From a checkpoint of a small image classifier.
Training: 13200 steps, held-out accuracy 97%.
Rows from block 13, named by matrix and row number. Each number is 128 + 32 x the weight over its row's rms, rounded and kept within 0 to 255. All counts start at 0. Numbers have three digits each. After the name is the row's rms in percent of the matrix's.
# dw: depthwise 3x3 conv, stride 2 (model.blocks.13.dw.weight, 176x1x3x3, trained with AdamW), a 3x3 kernel
dw.0 081:118120172130149165073169152
dw.1 089:173134139161159193131122154
dw.2 107:169158106186146157153157119
dw.3 100:102124083126081082131085113
dw.4 103:089053108123101110146123111
dw.5 092:090135125113171184131169156
dw.6 102:073138130083095113092092141
dw.7 073:095089142085099083110092118
dw.8 098:101090099072103111081130135
dw.9 124:141127116163152066174105104
dw.10 114:120111111121104072097093076
dw.11 123:123131154105136183104143192
dw.12 120:105118179133122142143176071
dw.13 110:156129133179166165115149178
dw.14 113:142113062131141074160125108
dw.15 085:161144105131133199100119166
dw.16 101:122190151126132186122095145
dw.17 091:115132170080119184111119165
dw.18 091:117168151135200151127154150
dw.19 104:145114105129073094124068108
dw.20 087:081066094113103117097132120
dw.21 116:164135105110081072129121088
dw.22 110:137203151111159167137118130
dw.23 093:117126110137181063138140090
dw.24 087:069077117084120118110126154
dw.25 090:119159122185133110129137195
dw.26 081:155160110186141121173151096
dw.27 096:133140141162137137155144209
dw.28 094:106115104182138115189159132
dw.29 098:164157126162172097178112113
dw.30 106:178133090189129107159134123
dw.31 091:102071087107098082124132135
dw.32 096:128162136204138109165144117
dw.33 108:128115103077115111070167150
dw.34 064:162134144163163137182174140
dw.35 097:112162145087184170103126146
dw.36 096:090101157106078141100083144
dw.37 099:117100099098085080120079132
dw.38 107:190160128128131093122093085
dw.39 115:105075099107137064111143127
dw.40 106:117141186126152158110189133
dw.41 102:104160201141124174137129126
dw.42 100:113154173118159181103156160
dw.43 085:146143175137167171133173160
dw.44 095:133129119083082111114084077
dw.45 122:177126086141120088137115073
dw.46 110:080123134150131176144170173
dw.47 105:149078125162133069150101110
dw.48 129:110137182099172171101149136
dw.49 117:148135141188138127175168160
dw.50 095:160112091111118099115071083
dw.51 093:119108125074096091119085091
dw.52 123:120077090116076103118107095
dw.53 066:142118147140109112138065067
dw.54 103:134144151120144151088150202
dw.55 077:117117116081076129090083146
dw.56 112:086112172094085114150098101
dw.57 111:125114070119082104103104088
dw.58 079:099136110158163152175182136
dw.59 121:106147116105144156159176186
dw.60 090:125124124093115106123116043
dw.61 125:115140111111115083120072074
dw.62 088:082108146076098176109120126
dw.63 121:176186154132139101092107144
dw.64 092:088111163169153161155158162
dw.65 083:114108132078091110085099087
dw.66 108:146103109146113090112077072
dw.67 092:138145128167168154182167151
dw.68 094:125112139084123094075079105
dw.69 103:148134093177110059127122119
dw.70 082:151090129108098111118059099
dw.71 100:110099115070078089118112120
dw.72 099:135189140183142137159154146
dw.73 112:161122082159105093164089106
dw.74 085:129116124049087126114150148
dw.75 092:102097116128073101080097147
dw.76 100:077097082138127132145180150
dw.77 113:119134145092106107051116106
dw.78 121:198149157176116117149126125
dw.79 107:092109130105092107124075078
dw.80 100:157153129129142171121167192
dw.81 070:126158106151161184102156169
dw.82 095:147154121201136122178139126
dw.83 101:145109124198129104169114162
dw.84 113:095071083095151116156139113
dw.85 123:138088135105136152138155202
dw.86 099:153108074156113074157116107
dw.87 104:057108124124119084109099106
dw.88 109:193157119176139111152116103
dw.89 080:097094078128074099126143103
dw.90 114:125134136150145173180117187
dw.91 116:121134134078115128132083062
dw.92 115:125091102160146134203142136
dw.93 113:081128152086106166114100170
dw.94 108:103155164139146195126154159
dw.95 093:137152140169172115179149167
dw.96 090:106108127082101073126084107
dw.97 083:151151124183153165114160172
dw.98 106:172122132191114132164153094
dw.99 087:118093150053120135102110154
dw.100 103:142123132157165162156190097
dw.101 114:101128124120099088095087071
dw.102 083:110149084165155083161146096
dw.103 097:108140124114160165110182181
dw.104 075:107105108153106060157132092
dw.105 099:160084130159104077172134119
dw.106 091:101172144129142109087065137
dw.107 093:168118107194145117162162131
dw.108 085:137075106134085087117096095
dw.109 089:152104110162150145174173170
dw.110 101:056100105111091101143119129
dw.111 121:136127096118192126107142185
dw.112 085:098122081107123103129155063
dw.113 099:102154139188137098159135082
dw.114 092:148156154159175152172145165
dw.115 099:086050120140116112151126144
dw.116 109:135112083114115077164133077
dw.117 101:104105105097083125187135160
dw.118 074:163142111157180181161138130
dw.119 103:184147093181104120116099132
dw.120 074:149101103113128055146094107
dw.121 079:128133137171162103120188171
dw.122 121:126122125100116135038137126
dw.123 114:098084086080134125118155167
dw.124 112:114089158072101128084099129
dw.125 099:139119118099187188159131127
dw.126 124:134124079134123049143129115
dw.127 079:111107112122087126111050138
dw.128 088:117126157082101110062116103
dw.129 102:132095096135087110167122069
dw.130 099:136182120132186135137179129
dw.131 098:160127121156106094082133069
dw.132 100:121107124124093077155107067
dw.133 082:093122113145148152138197168
dw.134 111:162139159199164127146144135
dw.135 115:123149140120179188131147172
dw.136 096:046113142086122127133121140
dw.137 092:114082083127083105125089100
dw.138 083:135161154104150196133164111
dw.139 105:131158140150197152152161102
dw.140 114:155164126145199149135161145
dw.141 061:187138166146161162161129151
dw.142 110:170127156149199144150146114
dw.143 103:124118191113131195115114137
dw.144 092:099107123070104100072123140
dw.145 105:105102124103101067134075124
dw.146 085:145095077166112132123164081
dw.147 099:159149124156133180128185160
dw.148 118:122201169113146166131117129
dw.149 084:065116095087105120099137156
dw.150 089:135184166167138164127152162
dw.151 108:131145181117162161107185137
dw.152 093:172108148169156134180164121
dw.153 100:159153070142145082156118100
dw.154 104:149147151141178143146194147
dw.155 073:104122120108075091116077092
dw.156 102:130141148156161179112163180
dw.157 099:112141152051126138102095110
dw.158 107:111117133066113108097071138
dw.159 106:165133109191102144165162136
dw.160 111:138157120178187128163158122
dw.161 097:117166166129153193105120156
dw.162 097:153087091107096098123073116
dw.163 106:136084169103148178158158116
dw.164 106:164105151166107107122077084
dw.165 132:093159113087134113061140143
dw.166 097:109108080143071085147125149
dw.167 076:118121121082109055108133101
dw.168 087:180145108145189167137135140
dw.169 124:123144114124193148151187118
dw.170 080:119153125129118077156108060
dw.171 091:157111098108122079158084089
dw.172 083:092157136102085133070096119
dw.173 093:119128111172185133161175149
dw.174 087:111165086113140075163164119
dw.175 096:166106120107101109096083076