python train.py --dataset="retinal OCT scans (Kermany 2017)" --image_size=64 --horizontal_flip=true --num_classes=4 --norm="batchnorm" --kernel_size=3 --widths=[160, 240, 352] --loss="cross_entropy" --head_dropout=0.1 --init="orthogonal" --batch_size=256 --lr_schedule="cosine" --adamw_weight_decay_other_params=0.01
Rows from block 12 of a small image classifier, named by matrix and row number. Rows with one number belong to one channel. Each number is 128 + 24 x the weight over its row's rms, rounded and kept within 0 to 255. All counts start at 0. Numbers have three digits each. After the name is the row's rms in percent of the matrix's.
After each channel's rows are labels from the 100 images, of 14848, where the channel reaches its highest value: "strongest on" is what is common among them. Only what is clearly more common there than usual is listed. The data: retinal OCT scans (Kermany 2017).
# p10: first pointwise conv (model.blocks.12.p1.0.weight, 120x120x1x1), inputs 60-119
# p20: second pointwise conv (model.blocks.12.p2.0.weight, 120x120x1x1, transposed), outputs 60-119

p10.93 103:135147121108156131154161058170121113137114128136108128125131130129092118140105109161110134123148148154110103091083094133180177113115227104137169123112132142139083155112170144118122
p20.93 105:156120111138118138137098141112171121124116124079133136101127141095125137107138106144110121124125142122118076128079116128138115079158107148077107168115073117122103111093110091103145
strongest on: finding: choroidal neovascularization

p10.29 097:146143138106139151154174126122136160081163109105166120117140127186172101123098169128128151124163096133135149127160154106092147104094180092130169154089158144152128098132146172095139
p20.29 087:131095093134097128083124107140123154143118079122128140101155166094137079153120091150131126155180133126134166119101094156147158116096083148158114130103085117122132133133157151162126
strongest on: finding: choroidal neovascularization

p10.58 095:071119165108137157138113101146121124138096100099109153154101115112129146139130123142146166116157112105152126132096133124120107119081144103122114141155138149119151129127131168115139
p20.58 096:139126104102111162132113162165078126132146116121129102133100163131111127127122157103125152158158170099112138111133123114110128135137131115086177076117118185149105138144146104107229
strongest on: finding: choroidal neovascularization

p10.99 097:127138134145129110132113190167124140162145141129114100116156135154160098085133150113145100152141135136174166142116158131121137151098119152145115150095117146075132101169147122115136
p20.99 094:111122114151091146151101082074102160151119101139113158106148148122163118147124125151118160131170117102135152101147134126142109111110126145107140094147115106147128117117119122108139
strongest on: finding: drusen

p10.81 094:154111101135150158085182120170125119108107099148132156135123085143143124142119119127125159105137154101100098128142117117145117136138122137113154096126119207144125139108138138205127
p20.81 098:127127163117177102133186142159112095167133120138151131106156122169130164147078138139151091157091148127117127144148128165114150120140159116112134194134118112134119110104123099149167
strongest on: finding: choroidal neovascularization

p10.64 115:181127112147140140094122110127108157088128155123115109102139124129127139168147114123108110119132096129106099087164142109111142169114152147095151097104098113108112103108132109155133
p20.64 111:121128130116145118135135126135123137145123039135116137125139133119085127134169124141133131096122145138125161117117141136139120111119134116133116121141126144125144137112124160128127
strongest on: finding: drusen

p10.115 110:115116111133104116115158106111139123120150100142127129129115118124151116120079202083100126154117075126133123154141166152122131166178086112123099151104173107121100123098125104148112
p20.115 115:119171130135119099098169148106144103098154126083114139129102116072115117103109107078121134131151112109134124117093107135134159093145099099116107149152146129105116106111142145126077
strongest on: finding: choroidal neovascularization

p10.15 099:092118146104102112148141127114115108137136070151185118100092098129100103120157131117114137109091130089129120120104101131090109120132105146125109118118136119126153116138109139155099
p20.15 109:148109116159131135055140097126090117162100117143061138142150151106130135159116173128114124158142143098100153176115110170159137095114135115183119137160178161139131144136122097154154
strongest on: finding: choroidal neovascularization

p10.78 101:090114070123203148106117123117098167190122131108146112090137093150143143152103132138163185149135113132126109163140157124140147143133106106107122110120133109078157161139135111102156
p20.78 116:094108089068202105112132144137108107125157131148120121127136200147124126124111086119097164108142106094093121151121154100100130099083143117136096087187106123097104149133116124085107
strongest on: finding: diabetic macular edema

p10.30 100:099114114162126104121116114131116119115121123127129140167114154134114124131097124061167109113124106134117167116118093102106093159131121119158146110133139118159121118121167133139097
p20.30 104:143132101165116151164151176111102172148075139113119103126143127108111085128121103158134151126101100122146131105118149108123111105104149149099127146118161114136125094142146105149110
strongest on: finding: drusen

p10.4 105:136129122115101148133122129125127103127123146101157141085116158128167152165117151145094161145112173122142109091100113129086104120100132119111112187101106110162134138144086112100138
p20.4 106:147170185153131094103112151172093131125143132108143124142163135082146128115124114128154105144135133104141152136136132138129175137117184126108177102109152122144156151154115094165132
strongest on: finding: drusen

p10.57 104:112124148126107166188111176113186122139162160113113135117139102145088123133146121159095127119160094147153127101126121105102119079148128154135175140147144100100124165147107150125148
p20.57 091:139109120175145184122093117090092126112082148162130086126147114138151128150108168169154117139155176165136089096120156122134132142141135112098128140096096143116133117151112162129104
strongest on: finding: choroidal neovascularization; finding: diabetic macular edema

p10.96 105:107126180115160130126124112119098109166063121126105126135113100092139131123097105124159136104164113110143110083130153148128138136171122113102148170124115130103150118159157113119131
p20.96 102:134159178143156129134178106146173111134145119107131179111196116129126138108139131141126154119084104120137128107126078173118130159094136102160110150156146099102136165125096128142154
strongest on: finding: choroidal neovascularization

p10.113 104:138101168138140154131150126115107155129102130119149110152095127144149104151089136093152155172118096108128151105145121118091113116113106097161143151100157100086106101146142143138153
p20.113 101:096157149075126117139150157108149130108144116145099142157108077115128141122076126107136146119150134157183133102119105144124092150143133144182158126122118172143102128102136136111127
strongest on: finding: choroidal neovascularization

p10.66 096:147155125126138165091118101131134142114157140113082142126118123131114121107160105063154160106090103100180084142135110127129145113120122109136134095117125095150109141165143141124149
p20.66 091:131155135154147095095135148108109125133122085156116140087109132128160136126129112108119150122089108161136169153098102112108129094172173130120120122090084134167142110149116140122193
strongest on: finding: choroidal neovascularization

p10.109 108:131135174113164131110134125184117118161115113156089153146134156132121114116181173097107119134164107130120159098130137151127152116155107172138133118147167123099073144140129132076133
p20.109 102:083123125135130146146103159158149097163141123073138104132138107213137140149117144099106102161101112122162093131134141119138110122134158156147126145139102120117117082159142123155116
strongest on: finding: diabetic macular edema