config = dict(
    model='image classifier',
    dataset='retinal OCT scans (Kermany 2017)',
    train_examples=98430,
    image_size=64,
    crop_scale_min=0.7,
    horizontal_flip=True,
    targets=['finding'],
    num_classes=4,
    arch='shufflenet_v2',
    norm='batchnorm',
    hidden_act='silu',
    depths=[4, 9, 4],
    kernel_size=3,
    stem='deep',
    widths=[160, 240, 352],
    label_smoothing=0.05,
    loss='cross_entropy',
    head_dropout=0.1,
    init='orthogonal',
    optimizer='muon',
    muon_scale='original',
    learning_rate=0.04,
    momentum=0.95,
    nesterov=False,
    orthogonalizer='newton_schulz_5',
    adamw_lr_other_params=0.0014,
    max_steps=13200,
    batch_size=256,
    epochs=34.3,
    lr_schedule='cosine',
    final_lr_fraction=0,
    warmup_steps=2640,
    weight_decay=0.01,
    adamw_weight_decay_other_params=0.01,
)
Rows from block 2 of a small image classifier, named by matrix and row number. Rows with one number belong to one channel. Each number is 500 + 40 x the weight over its row's rms, rounded and kept within 0 to 999. All counts start at 0. Numbers have three digits each.
After each channel's rows are labels from the 100 images, of 14848, where the channel reaches its highest value: "patch colour" is the nearest of a few named colours to the mean colour under the peak. Only what is clearly more common there than usual is listed. The data: retinal OCT scans (Kermany 2017). In brackets: how many of the 100, against the usual share in percent.
# p10: first pointwise conv (model.blocks.2.p1.0.weight, 80x80x1x1), inputs 0-79
# p20: second pointwise conv (model.blocks.2.p2.0.weight, 80x80x1x1, transposed), outputs 0-79

p10.67:482498552485502478479453449514434538471525461566542454469466511490469503571404494509482505513483473528449516591540449501576520517469551523455451570487539488531469497494533491523520528489521445628486526473477482545491477465541553474502542419
p20.67:543480505476469495489456523442455458512522500542491485578499451493525486520468448514411543526562540432532478527509517570589541459547627508561497479477582529519500562522487524552473535548482508492481522549469478482474505579512496533486533472
patch colour: white (100 vs 3.6)

p10.60:442483478496525521465459517485486586449464587455520507536468480602501514502569489540522568514453500476464497595495453564493472523551516492474532465517430474560514539506446474506499460519487476499481599442508554471492448459460524477445471491
p20.60:399448487545464499501511511449560476556524503553513557453534501475500466509465445543543553502444456436476542556451529480529482487523476493553448466511493495480477514483486481487495494502532541581540441508417396542541458507542508561505448444
patch colour: white (69 vs 3.6)

p10.39:516547553508432461446486471436504526483495482533501444507513632519517473410546476471541566508561501539491452463581489475550461475529471458429489428467536533504499518533484477424444453525512500462435501436517509488488512455505484482521501506
p20.39:499559519472520546511478535492543543446486501483414536501534528509497499496545424504462481469518555472500501552508490474519497547397525495502528568679484448445461527514491511506536502491480466468557473516408451494542517508498520492497530519
patch colour: grey (51 vs 20)

p10.78:456473461515467515503556496509516537492496513488577522547492506561570497495567508543484498437477517466586482441528503501547501534493516463471535637502488552491508547506583418512573488465502461562509439470543476557532563538499512476471494493
p20.78:451510443443530471423480545510460495510556459494539519550468549480510507422506499463441526446429438526523456518548498490520584469478502515530486531477442514523490481463546480552541497508455432474460494471501493425423499447527439538471448419
patch colour: white (48 vs 3.6)

p10.37:461470482478557526540559508498450505474455519459489503481495490508470483424461491542541486501510457554514555513466526534479402482443536455475426575595512539429437479472524454513445471531432454467449503532486554505462520531503463427468541512
p20.37:525513488489462538466490542459488470434480549535491514497457518413475550406506512507498522494463540511500604525489505563488503486534487432520541533503483479515539457562568481487555512556446525546476593590479527412464523464504523465544529509
patch colour: white (55 vs 3.6)

p10.44:527480502501532506447491433497511570602486529486448441549488609502437463482486505530583548462563482542482510461510530549490478545506509517514510469548475469474574482506473510512458423493494442389464531549496491509507450481478551518465472513
p20.44:499443515459439503536491461563516556478501529491416536474486504515558501490513543496594487499511553525524525572503529466513486502519550445449476392545507380463439532494543527489492472499445524467515481566512528491497528495576464466549465466
patch colour: grey (67 vs 20)

p10.57:495470473394475510512516469451457548521521524453529478415478477456489501538490508517550484480534513489519492623521503559575455529530583489497459588529444561508511532467515509470476452530460494565429476501470521479508510434506476505447541460
p20.57:378493599448530527461563523485498507561553522463526543542476476467535491461464485519463481513514528469499422465405500488508509561497495537555476468561447549515550517511511546528552549481475480487459495487530565418493512464493480502519544446
patch colour: white (100 vs 3.6)

p10.63:561539508437598493507516490468493561516498486525527496492505471460544428508407459489547470496446484470445495603432379436530479520465505518520521514522491526590510497520480497459481446540484468501488516515588512465466506552474478504515504477
p20.63:622444472512458538461519434528499502535541512494517470478524469505559528534491511557482473455553502412485508508463491536468481557484499540426532451526387509456423544474478487440516422511517462481518484436507531565472526504480449489486491490
patch colour: white (84 vs 3.6)